config.yaml
encoder_arch: "mobilenet_v2"
model: "image denoising autoencoder"
dataset: "regions of photos with short descriptions (Visual Genome)"
train_examples: 203450
image_size: 32
crop_scale_min: 0.7
horizontal_flip: true
translate: 0.12
color_jitter: 0.2
bottleneck: "denoising"
downsampling_factor: 8
encoder_norm: "batchnorm"
encoder_activation: "silu"
encoder_channel_attention: "eca"
encoder_drop_path: 0.2
encoder_depths: [3, 3, 3, 3]
encoder_kernel_size: 3
encoder_stem: "deep"
encoder_expansion: 3
encoder_widths: [16, 32, 64, 128]
loss: "l1"
latent_channels: 4
decoder_norm: "batchnorm"
decoder_activation: "gelu"
decoder_widths: [48, 96, 144, 192]
decoder_blocks_per_level: 1
decoder_block: "plain"
decoder_attention: false
decoder_upsampling: "nearest_conv"
init: "torch_default"
residual_init: "none"
optimizer: "soap"
beta2: 0.99
lr: 0.0027
beta1: 0.9
shampoo_beta: 0.99
eps: 1e-08
precondition_frequency: 16
max_precond_dim: 1536
merge_dims: true
one_sided: false
adamw_lr_other_params: 0.0014
grad_clip: 5.0
steps: 4900
batch_size: 256
epochs: 6.2
lr_schedule: "cosine"
final_lr_fraction: 0
warmup_steps: 240
weight_decay: 0.2
adamw_weight_decay_other_params: 0.05
Rows from block 0 of the decoder of a small image denoising autoencoder, named by matrix and row number. Each number is 50 + 15 x the weight over its row's rms, rounded and kept within 0 to 99. All counts start at 0.
After each channel's rows are labels from the 100 images, of 14848, where the channel reaches its highest value: "responds to" is what is common among them. Only what is clearly more common there than usual is listed. The data: regions of photos with short descriptions (Visual Genome).
# conv: 3x3 conv (decoder.mid.0.conv.weight, 192x192x3x3, each kernel summed), inputs 0-95

conv.124:45 60 69 53 60 42 34 55 61 61 63 41 61 64 46 43 61 29 53 42 56 36 52 56 34 39 45 43 20 55 46 59 53 40 66 54 28 23 53 46 45 49 65 76 23 39 41 52 41 57 48 27 43 65 00 44 70 21 61 76 58 68 45 46 96 55 09 47 26 45 35 52 32 32 45 45 38 67 74 72 63 51 36 45 23 61 40 45 50 43 38 55 52 47 53 67
responds to: text has "black"

conv.171:79 48 54 60 56 42 37 41 52 47 40 74 30 80 72 40 47 64 68 50 54 30 44 44 23 84 56 39 58 72 21 91 41 73 37 36 59 38 52 38 38 52 60 44 58 52 52 35 67 39 64 48 44 65 74 41 38 43 42 29 75 65 66 66 54 32 54 19 57 26 49 53 69 42 54 52 84 17 30 68 64 48 64 46 49 54 53 47 56 66 61 42 61 43 47 58
responds to: text has "black"

conv.82:54 44 44 46 32 47 83 50 21 52 85 47 70 63 41 45 43 64 33 71 46 48 57 33 57 37 34 63 36 61 69 38 66 49 50 43 50 35 48 41 45 58 77 53 15 37 79 26 68 73 36 53 37 55 58 62 56 43 32 57 57 26 28 40 47 41 41 58 52 51 71 45 28 61 59 52 27 84 62 52 40 35 40 49 23 54 22 48 31 56 49 76 50 52 66 68
responds to: text has "white"

conv.121:36 52 63 52 44 46 40 69 11 40 52 48 64 30 62 68 81 60 53 64 42 51 38 51 44 86 58 51 34 54 60 99 53 23 48 36 30 58 60 43 57 51 40 69 52 71 36 72 43 32 51 56 40 55 38 51 61 34 88 45 39 50 39 60 36 39 37 32 51 67 54 53 58 54 48 50 41 49 70 50 49 36 56 52 81 24 66 59 47 40 71 71 45 37 91 52
responds to: text has "black"

conv.180:73 31 52 49 64 49 55 63 65 39 28 41 45 56 62 37 67 54 44 49 43 48 52 31 52 60 47 51 10 35 38 49 35 57 24 67 77 70 20 50 32 78 45 58 44 50 59 33 31 35 52 47 39 54 65 48 24 71 49 51 31 52 76 87 35 26 53 33 30 49 38 53 70 32 60 54 66 47 32 44 51 48 40 22 59 72 64 46 44 37 31 42 41 47 66 36
responds to: text has "blue"

conv.155:51 52 87 14 45 52 69 65 56 50 35 49 47 59 60 34 46 71 30 24 37 45 43 24 34 69 61 67 53 43 57 61 44 53 56 57 31 38 45 42 43 51 35 58 62 55 47 58 30 67 49 57 67 38 37 27 41 87 43 44 42 51 38 51 28 53 42 25 53 56 40 48 45 53 43 37 28 30 61 61 52 36 61 99 54 60 38 38 37 57 27 42 52 64 39 62
responds to: text has "black"

conv.31:61 35 33 51 64 65 39 44 43 41 62 60 15 76 32 60 27 21 58 64 56 56 57 35 55 45 76 42 26 32 53 24 57 50 47 72 51 70 57 59 41 76 29 62 48 56 58 47 33 37 53 34 50 65 68 78 45 78 60 46 46 67 51 63 42 55 05 61 51 88 53 34 57 44 52 64 33 30 36 80 52 31 42 23 43 79 50 52 49 44 46 27 47 75 52 40
responds to: text has "black"

conv.182:34 46 43 58 66 35 64 55 22 54 32 51 42 47 37 58 59 48 50 52 48 71 32 49 45 50 50 27 41 25 73 80 49 42 28 80 07 69 47 48 39 53 40 69 59 42 35 51 65 30 64 68 33 60 86 75 30 55 42 40 25 71 57 46 50 59 37 38 29 36 41 55 67 85 43 53 41 37 41 49 58 42 37 23 47 38 41 65 56 45 20 39 59 55 68 61
responds to: text has "red"

conv.139:33 47 67 63 51 63 42 57 49 63 60 38 58 43 49 53 41 32 36 30 46 41 39 42 55 52 53 25 51 56 51 48 61 66 50 67 67 55 19 49 50 27 52 54 44 44 60 75 52 42 49 52 42 61 24 52 55 76 71 19 46 53 38 53 61 63 27 33 42 31 36 24 60 41 66 48 81 42 58 28 31 56 65 69 63 74 41 53 47 48 45 47 41 41 63 67
responds to: text has "black"

conv.40:32 53 58 27 43 45 66 71 55 41 47 59 43 38 30 38 55 55 58 82 55 52 66 55 63 81 29 55 53 32 76 58 74 65 54 36 54 54 75 46 43 26 35 37 53 43 56 53 46 65 27 50 52 60 48 47 50 39 38 45 42 58 22 56 71 27 22 43 54 68 40 45 10 36 36 43 58 56 51 37 39 20 59 42 40 37 47 70 69 28 60 36 34 43 73 72
responds to: text has "blue"

conv.15:40 49 35 48 53 65 55 50 40 67 66 53 32 59 24 47 50 65 56 57 42 57 48 51 59 35 35 37 65 47 29 99 32 54 62 28 65 49 74 76 43 14 62 50 15 50 80 69 50 73 51 54 50 50 19 50 62 62 34 76 58 51 19 77 46 73 56 56 75 62 54 49 40 51 51 51 57 63 44 58 45 71 72 55 60 32 54 44 79 57 72 44 65 59 39 65
responds to: text has "blue"

conv.162:54 29 42 51 42 32 46 46 97 35 24 62 66 38 42 39 48 54 65 51 52 64 65 47 55 42 48 61 40 35 65 86 58 52 45 89 74 48 47 20 40 59 42 48 69 48 45 54 50 81 60 61 59 38 71 66 08 47 43 63 57 47 47 71 56 38 44 55 63 57 60 42 53 45 59 33 61 59 51 13 69 54 44 59 61 63 45 71 62 26 19 40 57 68 62 37
responds to: text has "black"

conv.190:31 61 77 52 42 67 34 63 38 79 53 66 56 48 49 68 41 60 53 75 81 37 43 48 56 42 42 55 53 37 73 15 63 41 27 53 45 45 52 58 47 46 51 53 82 54 59 38 59 54 27 63 43 74 26 59 41 34 47 34 53 54 54 59 44 65 44 41 61 51 74 48 32 67 34 66 44 49 30 41 30 24 54 69 72 51 34 25 62 71 68 64 72 57 23 62
responds to: text has "red"

conv.67:45 35 59 39 59 38 41 60 26 24 48 39 64 51 50 70 33 53 76 61 50 49 31 41 60 93 72 52 54 52 41 55 61 23 71 80 42 53 37 48 29 68 51 43 35 57 48 74 31 46 53 36 61 52 38 32 57 69 49 41 18 35 60 51 34 41 13 36 30 54 43 38 78 45 62 28 81 37 52 35 30 43 39 42 68 65 61 73 42 49 31 54 36 67 48 39
responds to: text has "black"

conv.6:37 55 36 73 47 52 69 28 56 49 57 44 45 63 69 42 50 49 45 43 59 64 52 56 44 82 59 62 59 17 05 52 59 60 21 56 59 40 38 41 66 51 36 27 65 32 46 30 54 77 55 43 57 15 39 48 32 30 51 55 59 41 87 48 48 26 34 47 48 39 61 51 44 66 40 34 78 73 51 14 66 53 46 29 49 44 56 70 48 52 44 38 53 37 51 51
responds to: text has "black"