{"encoder_arch": "mobilenet_v2", "crop_scale_min": 0.7, "encoder_drop_path": 0.2, "encoder_expansion": 3, "decoder_upsampling": "nearest_conv", "beta2": 0.99, "beta1": 0.9, "eps": 1e-08, "one_sided": false, "lr_schedule": "cosine"}
Rows from block 2 of the decoder, named by matrix and row number. Each number is 500 + 40 x the weight over its row's rms, rounded and kept within 0 to 999. All counts start at 0. Numbers have three digits each. After the name is the row's rms in percent of the matrix's.
# conv: 3x3 conv (decoder.decb.0.0.conv.weight, 144x144x3x3), inputs 119-125, a 3x3 kernel for each
conv.0 137:474507491482507484461461482430559480513419457536511526568433510485561471469514535494454506486642487539455477521519516497495449494514517480522543474504483470540590492423468484618447488480482
conv.1 076:521516521471546419493514529486583473549364529498568551478525565584476443557446551484508530433497460497503456474479497564468543428408490459489476534508564488462511535495436473547533447405488
conv.2 121:489473479547421508495549474532476491453463478518477548495589449537574464509484494496493488577530544502534427398514498431521460452471516461469528534458553517567493492447443491481511515526530
conv.3 119:561443487453526519509454521495556512540434446519503523567512541409467472572507499479530497475486480436519468464499457510493556485501491500520460478490549550474490505505492455630550520400443
conv.4 084:509467500504569537487482521501496479588439498416513494488496459565504597437460483478528503550512585528494441406616420505540433548456523504536445490491516522502482496536465458501468481449486
conv.5 099:445517492468498441524502554528462529470463506529551444458514546490511416509474536490452476497428550439453494503592511482495447461535501507501538512444531491492509535522558525499493451543494
conv.6 081:498516460559453548469490479527519517538469533482503494483491457537578574482510453507485475464528477483569473460556450525555548458575459480550516442544491505474540561449496500483506532513487
conv.7 145:505486520463536496476490460473524477535476526465545473512406493486550515477521452448568426537554519551553476530474462497532511495476532542483589516460510535469536474492486458464497498508480
conv.8 094:514492485501414523507511516497501583637532471491487546506471425478532541479506485575493538534427505502513540460470480428489539485521504529454502424557547473477412531468521490562428467472450
conv.9 064:544534413498510540528480543469496519500465535459470514519519542518567504473508430503517442470449515505566519561454507483526515521545527476525493547513525444514484579439501463469488511532430
conv.10 053:492473524505450538577482467488491525514482477567450487475526490413463459490511565457547506446447633537507434518497519546486486471564481514491547513594422515520482509517480450447592518469448
conv.11 145:485530539532405488506525507520441478477514450534469461436496477522564491423501454541448467520552534474537469519445504564509522494524492511507513503450505497465496540463422503530536522463542
conv.12 121:471498526573437546408556471512525504555462485527634482554457488482564455545427544455587471490530530512617520402483501488548540440526448499531484498513515505525483506455538526550488525495484
conv.13 066:507493502506469481498494554484499470487553508556433519448530487469560522453418498487486500491511424452410561497560439504544447445536509463506462519468498467541571507483422543471550485546489
conv.14 115:512452496492514568508532491445542480527546481515450495472535517557419540507546498503573481538488454541483469527462529529455561445502508516524500530494496527499477448509522568413411498476553
conv.15 079:503463525466457522529480509510484432438557517453524457543506537388524453534439545482481502496483522520539558575472509400516484568442499590447521487436527514511470523507488526509484515446524
conv.16 124:472521484471399487535491540550494571477485463602445545499475450517544471498507527516477515403562542469462469436534454516512500476482526537478490499516548476560495523463501519496566507545436
conv.17 138:524508522490448510518508511483519468533432455500455496515463506539602507459575422517516466460548531496566436460535491463555471464479478492526530455476475532446502457564561450449399479524529
conv.18 124:447468487492511469500482548510426490499491498506472439519416517485548489462513490468598491460471527502451534487503458427524509486544479525492539453505446533481481517484495492483479491434516
conv.19 123:578471540405507458474484527517527595493457473475468502507498464517420497544486527466507509531494460504513533395470511492514375451535518561487443407541430520467437498508559513462408474486500
conv.20 085:504525428518469575548482469558405496498536449478507522438511470477468468516553409486520482460475510444515440515555483425461416471498506530487507511483520564449509482564509444465534473511553
conv.21 135:498487428540491508523509509550469492487477475559508520536468493557540547508491445512511444434470521442565496455503493512526394579471581473520506521506574498514581540473510504435446559491446
conv.22 147:502506508535423472437507449472547447483523499508459512500503469532456476464511504513511496512451425488468468489490514543533450530412536527529475512513569491517458442555498510459582497483525
conv.23 076:485503466497530480447500494459518467396555578574484570530555537507410444520549583543496482453383516555498459474472456515444532503542467501461493484534515493433483501493488474564526443476508
conv.24 108:446505496534480504481442537465506546540557503486443634515479482526561594525479495508499471472610475503398507464603474472469513518499492498504529493529465504545502516476502459457491492550500
conv.25 082:534471525552451550465530461578440507493459494591472539472530517534576442484500500522532490506536462446511488455516407505515514488528504517494421493546529474504486574481513454442520529522497
conv.26 135:513437530557460558462458495503579463511491477511561479502460481535506606492516476475607459450534465476580465514441518520435509551496522486521505489534476521509496539558481522503498493546520
conv.27 136:484544472471498511482490448513512480551489545510516507471447508576637480466465480471490485471592486480557441542506491541482498538483483444528478533518453523489584457549480441569476459512504
conv.28 053:517537471495497471460470418517475517484539454522498490476533473511437443545480522460495517506490510467541514564432477459481467567498447442517523557466513493493525528503478510452533454484453
conv.29 149:554513482517481513493527488432533521471582510462512503490525482489496496555472523517516544556481441470526542527508459507469579535529452501458562568488482480484493499488502492526458548468505
conv.30 060:535458529528518527505548514575535470430570507530537537518501499534453489460568475505548560476432521588393523481467417469597515419454451488510483515467550471522533570491491438498523567481510
conv.31 095:495531501606486473472468517517493471497516530575433479472497521477525444497485478490497542549482461535462497482507530521494433512487549456471542526449499503518457533455487509467505572479479
conv.32 064:459516552557479422492506537476495494542450543553462482487510441538484510478419536504504482566522518442450450515504490515508546551499497498464506464532506547498512536507469496490435434652524
conv.33 116:539478499495552507487546555497497421540515428519470512439447515510500494417537491523460479469524483478547568458545528467578478503501464479489496490514481503514479470489536501497500489554514
conv.34 090:465522518535419472495517510534466451520522482502512588520483518503493457484446503474485474558426514494475503520522482471493537532542459528526522457463447595445535496510457533429470510470505
conv.35 103:455496513551374518469543518538462525462559426487465492529535559498489491519509522489551518508403561508469538542481481499540542503523419532491520537466504580492463511515487477387492532504501
conv.36 058:528513511494500470453555482514468510476554474529543542503491523507528486512487482549525511487524488537472580418532445529449551458484482526482526450525524477568506525501515510477549533488492
conv.37 062:537494575525433518483505473595451494537521548538423472568480478431541492477523487440537479521422527483587462486463519467501483516496557483520502504482463401500534472408604583513477516527512
conv.38 099:489467471462497535512500535459485451518570529456495523518607521479431458491548505502566463507497506493507517560523517473493439486464539551494480488524565506443498503488542532534534486534483
conv.39 077:584455527474514503462518423521458530482539495488527434574538467463466521506508486560547520520387558449580459512525463460409541488459475435500576590470505496505424478475495589463504536503512
conv.40 093:537549475477463548537435549477522515518451417487494567557498506541452497556505531427567490507444530500551512472594495449544386479493586517483541493511484554423571546394536416553509548418496
conv.41 150:488513500552459476434489451465475511532488582526520473507513473533503459476532504443539494599536548467492496506466533445517436528543480532523484550523483520482501537482524500513550580526509
conv.42 061:483504420522540544497535537444476498535437530536477545533501512479502539523538439475517539562481489450532503452488513499524510507528483497535511510444601500529446461518477512455552475480469
conv.43 101:441478527570450522528525474517474518509514497479529515498383487505507528563503517495407523497495516516511489468462464474503585521535545505483522544521530483530476513526442573448440488488520
conv.44 146:507499529560508476542518484487518515513585472521448537542495499441570513511588477488513461598519467485479528531485429528484582447542436523487518439449514592477558485499523547528469510494532
conv.45 099:553497533536513457497497535552490460634530492489512517518507498502529457489500459502514410463491485542459510523422505440495507488512508522481509465404535509491517552567473384486521498480503
conv.46 064:526507536503574488510429530502484586515435460469562541546540506396573481554535482570462485435526560517518559498497461474561499434532524491488492511513514535446503564405511452599451552460525
conv.47 058:551535535457527448563498489487456469521479494551448423521508523538473546487565522407592450510562520502467506605457545469544462560463470436523556560431477500561501460501512541524463455571532
conv.48 132:491459494426516455576525510506430488476438499529488492484533522471512485503552493442505478497499523457436499546465552508471490493519523536481484471473540496499529488513476490466483512591539
conv.49 078:473488528532553449414502509508473481541548474434545479468470522571460426506524508546450501500490494526470503571451482532503478466529548474479538494502484543486497527555476480518477514474524
conv.50 101:493478466512531501502423450461497512540522491439467539468488487467513425484520467515516492501417532445481445540438505455548465572407483546462576423555464549442510490482463460524565537462536
conv.51 055:464511482494459436543458538518465542463549495495475478456537416522475491458528524468506524454555395479518477520524501440467575515525496483534490481477443501493568500508510495465474481495506
conv.52 145:493457490493513520452506490484463424539551524485423489512492558426531486467503535491437555459570493486454505519490446530429488476605451544501461468465487534522484519484504462534426512498518
conv.53 077:492527482484582402468429548495492518484512430520460463454524532551400543463524517540461552487499505568458508479438508480565430502449527507525488562522495454544479487478504449519476516456518
conv.54 089:522455543521446500493576475446526514430471521519440548528492531525466525506512524487561486503491450496469479513501521481464492493545513489567516521490471538486482527486510490446503465552514
conv.55 119:501492465535573532497498467472494494498511442572501440464538519536483426488518511485549541623451444513458527463559476411606516468449495486522478514562503426519518487501489527522490448528531
conv.56 073:477510461440517516491522505559435609413404480531482546527468498476514467488526489520456525494492445511564504462528521491428517530523510399580451614532483426529480512509473517546501458539458
conv.57 079:472611441475346625521558489439526442437459479461539481431541411597483544458483459492506464523521491551446508456518514439519503480533422604471418534543515513469494509578489528420534407526458
conv.58 088:528543444485488520547551487502486526489472432439523508466508451447529447498469491513505517513435533523460556480501453485528493472509403457471476560505493516457490474582490541404511444520502
conv.59 085:508468462452524436501487528469526553521446522475501534484482549499494452486462589526478548419538395487468501523494444530490537495479479516501545429545434496518456481524483490527523502538471
conv.60 092:533499502474530504516525486488442478474564475422527455463577457471492474528487492519563444551472508475507598548426518501524434414508517492579497466418496472535503468533555518450480552469556
conv.61 085:522418451543533496509507467507482469530574452486498502495521462556498484482588518508442480448548537523484551484440580499476477499473518499510538585451546476542595497495503497469567579493573
conv.62 060:448517555465489489477538456485584469439487587489516439404465511522575506482501485442529467542391547470510540452577510510598525420533460520498464415543476485530506487592509419422505545478470
conv.63 144:535437554478546505517454511521572537462389474487546457494493502490502556491518506557535492494531483464477504546410532503542506471478503484530486525525517501491456487420538497547486458472491
conv.64 096:477497501531428445510546552527467532500532525485465516498481476519494526489514509479534498548533480474531482491558524503509505500469484489510537510470442531525519453528517523543501482513538
conv.65 122:528509546463501499547484499439478576500470504473463534434484433524513575535460486480453533498566468500490480484504505508456530512504498484497515501545473514504486526541459479494491575493516
conv.66 127:442514504503411512468527466539490528537523493440554511500452497462620561543520456482476468533509483549522461551445493543584523522470555507521537529489503489523466468502510513500476484516476
conv.67 064:475519466517482492437519508495488482452547446464501517501511513535520497512496473449527491531516493507454502447568535550470490531498470525484512489549513529462501514488466486463545466565461
conv.68 100:534473517428453511529531494472463502508453487494438528482547527494614494417595521510444494483404545459616447525562496460491491540520528513475553479446579555461470544454515451442429510462515
conv.69 102:476450570526481516419583466482480527527542455551508536551494499493463456457488504461509498548484523458483477560495517538524521498468541505516493520484575426538498548525566455527452496521570
conv.70 065:471490417537481511489443500492486546518591476518407456505416505491493464485551430492464445374591514518468424472476521458580392437509561532494514418489508483499547534505511461561474457498468
conv.71 119:497424549513479502509489523513497545515456518473496558542505489476462555465556457514458480517572514487446520512478545528485542489545433506502508516448543533453536520477488542506484554489530
conv.72 126:496459540586491529439478492483558435509383445482540467476482555550479429534497600524475538498585407541422487474492534488528455509452435511487526494497479507502471527503506530421574449583511
conv.73 056:509480457502495522507516520509508498466557524454498407434468477455473519545519528469500425536528568464542514519477564496522475545529460534484495459568514536502516512522486543520528531473560
conv.74 105:451498478475452524458536444524493440496542526504442443444537518452545527481484520536456580555568497507367522486491469414527439504501468540481505494537472543515492539478550474455411577481528
conv.75 148:466473530491531466515528564463481530485479429479452497561454460474509527516463498494484527396679506519439571468430450404479542537533458508517487502489510520518451498507498466517483494498503
conv.76 127:477522511470547440447548483496495526449512491507507501542531491487459630509488508532464551539545555482527435473503469462534503461509544429563466511486428484475496504535490576454396479539459
conv.77 056:497489516402561481458541454520477488579518504477438486527431550512525500486454468517520443518520488553438537510479537489551494541422471488496537459514492463508539467503553495526506473586526
conv.78 067:484538475437502472506613502511541467510531517507504467481479525420559428495459512559459517498473487524521468458476523525489494495510514489500411521448483529420492496430507486524497518443516
conv.79 082:467517489458520499549540525485490463520493518477531459427476576511434433517513598483478457554475558515525542563470593493475462452560496541495530535483446502439507469507487476494510497477471
conv.80 134:527487471494471496489483511466493505571484565427528468493469496490504532478472504488520459432440545503514555520466530590440490505460566485480477457526569499535479499509441469460533466466515
conv.81 132:509474514469556475448520543544465473475504503500520492499589489490479425514504574465628516437463511527549496525546475585444521501530525460594481502509495492522482452560492506457521483530527
conv.82 074:532530475508439521527497501510508536522486484543463473539478568387400501528507486485467564548511499524466497503480489475445482491457506545457489529464553493487487516485591527476447530554547
conv.83 081:542473578504523489536509502483543525532454500522550536466540412517407514470517503444560420467500530545516468592552472457526571547517527472438543488467504532490512524478505534491567523479514
conv.84 100:478547480500458482566553512550465502542498493469519451496550474511438531456546476534487469518521466512474451467557461541519469531505497457568510486461422556498523489504479504464432527492508
conv.85 087:506517506494526454490495527441497527480602441459547480532434575519403505539428522502500513613443481544391527556457466476462481478502461513452554505486500464510480502530478499473540524542490
conv.86 102:545486504438537440514476494500504477501491535466496461496514470489517557531473528511497521468609535498481478520456504507465554480536537479563496543444486511483538490536529497521521491535438
conv.87 053:502442523438491470543519531518497466445477516570427543439518540508489473475490561581489483534484493501477533437491442521473612489553452460586464497604502423504510414500523574457459462492577
conv.88 060:423464479543443512470492479463530468552543502526463516549554439484482491537455572470484552545422533462529472472538470562397573462488482485485577519497433431583465486499506504509497509478526
conv.89 057:548497440442551590512537451509438567498528515448515461508502519498492508478495454510435494557475502506525508516504505484454515526501512534473524526528506475509502502446533469490465534498523
conv.90 058:528514485480571527528477501450526421439432523499522485525465491519538487501520471512489551530461491540434528462462539428555487593449516524469459482550505507462518462529477549485534525553503
conv.91 057:453487441451472517512432533468555447513476577512469450569502478485463529576466499525424501472530513487474583504523499483517529545429529446472492503524525590501512535479449457552524477490461
conv.92 103:440500546533473566437547459550464547544454589480527450505455555575398512486494533502511517458517505525451549421468611481512480473464556524492427515480360498459512503475508507442573539451508
conv.93 105:514425517467508463524428515485472473469406530509445441521460517471672475495529442504504531474537486503544515517456554510529408487498544470531489539461501493502486490458564509400538472508508
conv.94 074:523471524451528558608454449573423495476573472499474528535497565463530555482454512496517506538440491487513487518481554477539528556472470482559460489419494493512486509522497599416483422570473
conv.95 098:444521522558465449497557560467509486472550570515513436529523506500528493478504549436550464539493502464530470436509519464505437476523520466507456483484370448544435507435535540437407545430502
conv.96 127:500512553536456514511516514445444498582464520435499543524526470564443465512520533529436495509486540524450542511478497524458506538461497505467510407454499511477476518525494445476558474549501
conv.97 059:514477540493496472432463520513467527444539441510491477490528513529428530516521475502530460502528524476460430468466526526472477497485545460559535539476489462571457493572476575413569509512479
conv.98 073:450516473550458529457543518493483524509476479491489557526485463542512449534406538543492477534568426519415517450611510560451476574463516561500467474506443515480488484529488476478494468475502
conv.99 067:512470491493451535454523501494503506489548436504494547498469485413543475532516530545467482521502494464524526472493518504452528509494528448526503480504491538474523526468526555545499541469501
conv.100 083:531441569584543424538473504503560499514493478513540505563460485501511485476541463509464518482517511551533452553395542593426488488472527460541415506413532500525508466509503446539519462490523
conv.101 056:454495530524549449481492574487539480482439437451531477552527526466450539496529451411518512555518506411491567585499477489606408486453490537413498533476542538505502483575511514535416490482525
conv.102 091:575488513501513449535450555522523495480442567515477496538465524510505504535463523482498500480479458514523460470489456462634578549466471451483513554538495486500548562515521496423535547491484
conv.103 074:490493464551526492551537452585490528477539538490539556489431561519482523465519506549450537554484562540469452511442566489502453516519542560446497487466479562456478442560484504531466503459539
conv.104 147:488532545505497491501529549536447451446456468461550531452482585552446541450510493471516473472453578532501507478501490532554468498461497534483540500469497517413520505498514469453437436588481
conv.105 092:471522480475564469515534475520522561439501427504509530548452501472447478554486478501511518502491553491523447514486470481502515517490450493487515498586448455474517446486529502471487469604484
conv.106 072:538431541451552487512451494481489460490555461486471551503414554497537496510551491520449539456509501469582443480530523553413489485545444525417539493490491508515514492506592547407458510535502
conv.107 116:511468501439525525473568492517494474545562466462456471483476422526392474430518534495540487490481463473459520535496545541476527499476526547451549428458498542465544515490547517456524516506561
conv.108 090:470555531512482531456602550549473553430532600488492442501523557489478418498499542518452478458502433484530505499509471474517464483538483454565451597476469486528499554437529484480433571480510
conv.109 140:450530463496445554541489506501482477422491485502494512472533461463481555474521484503500501339613517505512476508511526453466494479523526522452529529544492523449493492476493455550504504513511
conv.110 131:450537461452504504451493529515544545500487507514456517482502467517421553517452486528481517529402585481481475504517507459429524515492535496493476531479552524505491429489487573469570480513512
conv.111 147:510422538484558453538433492542472531499498536508478514596509472420523529518498529485481526448555495468540468466520443436511486456595453488524482539537479434523452539462489469555431561463514
conv.112 072:537536492445569529534502515486492539445509385471523489487475470555590471485516540524480567463496548539535442470524519495587517493510516551519501448442545528541498477481535512390468495536498
conv.113 072:480542492502471546466544486479500517552489492496527509563516426426499543543486572470499479406542590507543461503583469482512587511516483481488564545471468502462475514478546525505431512499569
conv.114 082:435538517483450493522485511535492504502599502563475553461524446477601513493468485421557496554441575433499582469536478527428569527534478484512466522504505566479492496546466453558538451550437
conv.115 099:504544562514486461468499495535462488520560488512478531503540501545479496502519472543526515443509476507444506528612502511405523478538472461492486515498533488458494491511490507515464472471506
conv.116 083:502582455446459538497500448552467446441512521605466414480433491579486560456435485460503465527500518515453488494510550558464519515482524538534538497481516546496552470437496497490562508527546
conv.117 059:525483547542412485590506486550478471497524535499534464477517543534511435468502576510550465503488494462542496456461509516515510497440560490506457478448574511526412483501463473547565532514506
conv.118 065:587462597478527484506544442472498481512594439547495492513526503501462581526483474447507450456572526493500532527514534533516510505471533494470587546422574442570501436537531551498538531562511
conv.119 085:500531513462522490498452509463524464503582556487525521506446508497489507497452522509471486463596487545449579501459498484533456547464492528546513465494491516516522478477549440567485477463565
conv.120 092:482482450539470569485548498500523496498510554505525473517451435502484576511486488541449534490479529556461500509443477549527580441462456533498495500432562595463551517558521524482464517483531
conv.121 059:481473529484534483558415467462490580560501526498550491453508534540484536425514446534513467471523459454469460532457485549545460448488513574392474533466498467525489495508509522499501479503451
conv.122 083:532460466480546475520538482592486512515499467565477487489507515457525540490485463517493479436464497535450548461527455532555539520471514442511500567492458457552493535456496532491517486557545
conv.123 054:558500520538437482548491535547464467514395561521530493485516433433539521546448543434477519543533482425556479486485531485537481495438533487503528477507457558503503516537461481577441431500472
conv.124 133:534548495499500557511494465488498447465476540512466493525510496469533466528484549491524494562496495476488492488537486464493527532496503520457504465527498512549524498543530504474541461571457
conv.125 094:531479550455530516545499474491518537496464488491517516498522525500438630521461522534460465481598480518450495490520547486518509493386550498504539553446478475460518457518513476547397538489482
conv.126 097:498525476526490518524509576541520561480433520466551490549536551528513498530504505451528527565448507465544525544472539515569455528503557512524476544470564480503530517521500512499518457543455
conv.127 109:494506528518464543453483533522483488458572516484520425508497514474484485477542556541513510454497516534463519443526494508492472514495541462483511511500395547524468506540512570405479471571473
conv.128 106:482549484549533506464505488486507533487507474533456490509582493459513468509523496512436596482509484492482466513473519529516465524512493500472470492588497465474552525456571510561521506500488
conv.129 074:496580467472549419564385565499493559480461538568554389503483497484487545513522504547468516482500465541550455470452470471493610541476486530464485496501508477530516441492470465560477503479443
conv.130 057:507487489550506535470531484465536460498493473487507466511522492522512545496492510530514487561492413531630468439496530596485519421495484498503488513509537465475516456517540462451540477533474
conv.131 146:471540496451532454440511540493504506484453543520494525439469518625518438457497530537477513499373556474425556481552548532532437408469524488492442404564498520548480500465553456463520446505486
conv.132 059:515502458539446542518490479510546507540501494439501473505482505488494505452546408434504533515461524513568548568480476518497445518496514542476473468490509549530485455479485579565470499580513
conv.133 106:537518528523416537507530508482466481531506536544492532466479509564530516444545515485549497557459582440518483476523513479510438498536534485530545403440467494506464537475492467411539512461494
conv.134 121:448507503512465543452561536457494450552454484498477530497577501512436497497464475499472522428595429499482496472486514512559497450451459499503523549451492487480414463443457473558446503438499
conv.135 146:521456512547494497526451442526514485451486456472527475523560457492500472513499471556488500376602482553515513454463496499564469473489500510540483485492533488609481445484533456518491553498488
conv.136 080:499460536455497510509483554526452544464385506590496574554492536507445499522465550506503516440504539555467538506454512520492428528516495535465504451489472520486475536425475511546504469471519
conv.137 072:497509508465476505515490430426505500504502465489492514490432455473491507523504486481492527529542555568534485576523475447491491536421509496518516440591478542449489459575526508548490519502509
conv.138 135:605484524381541462540494494565462502455498477490445515447578487470488479516461501492544509458558525468481549503519454498558501478418487511466536474557498509518412502511452460517519487451508
conv.139 144:515500539443571470538480504506556479465408444542493493520460542645443448469427537487476556512465519438534514480434476552488542450538490468504472549503501446542489529480484406514568509500450
conv.140 114:457506464525466525505478496478391562499479572515486529500481549494592465513512510434553512459644479522527490440490467571487482497516539539586469552485515473530477494461474486623519513501472
conv.141 063:470493464502499537504464525528556430434539519561541487467498518557483547501488504578438546426480479464565514540498515480491500527483601468518489468533502563462534467558454524469517432481549
conv.142 136:482491486512485473497474496479520559526480535505514484512486470456511449503477472486502427536531515507395491530485493547468539461512467481562538529481536496557523587514500418522556546455475
conv.143 054:495459548496575466543461502506429552494513550432489470516509493443562502511538499579531468496410501524505489500480522483541532508515525489489508559466527432541539571457525481380535537509485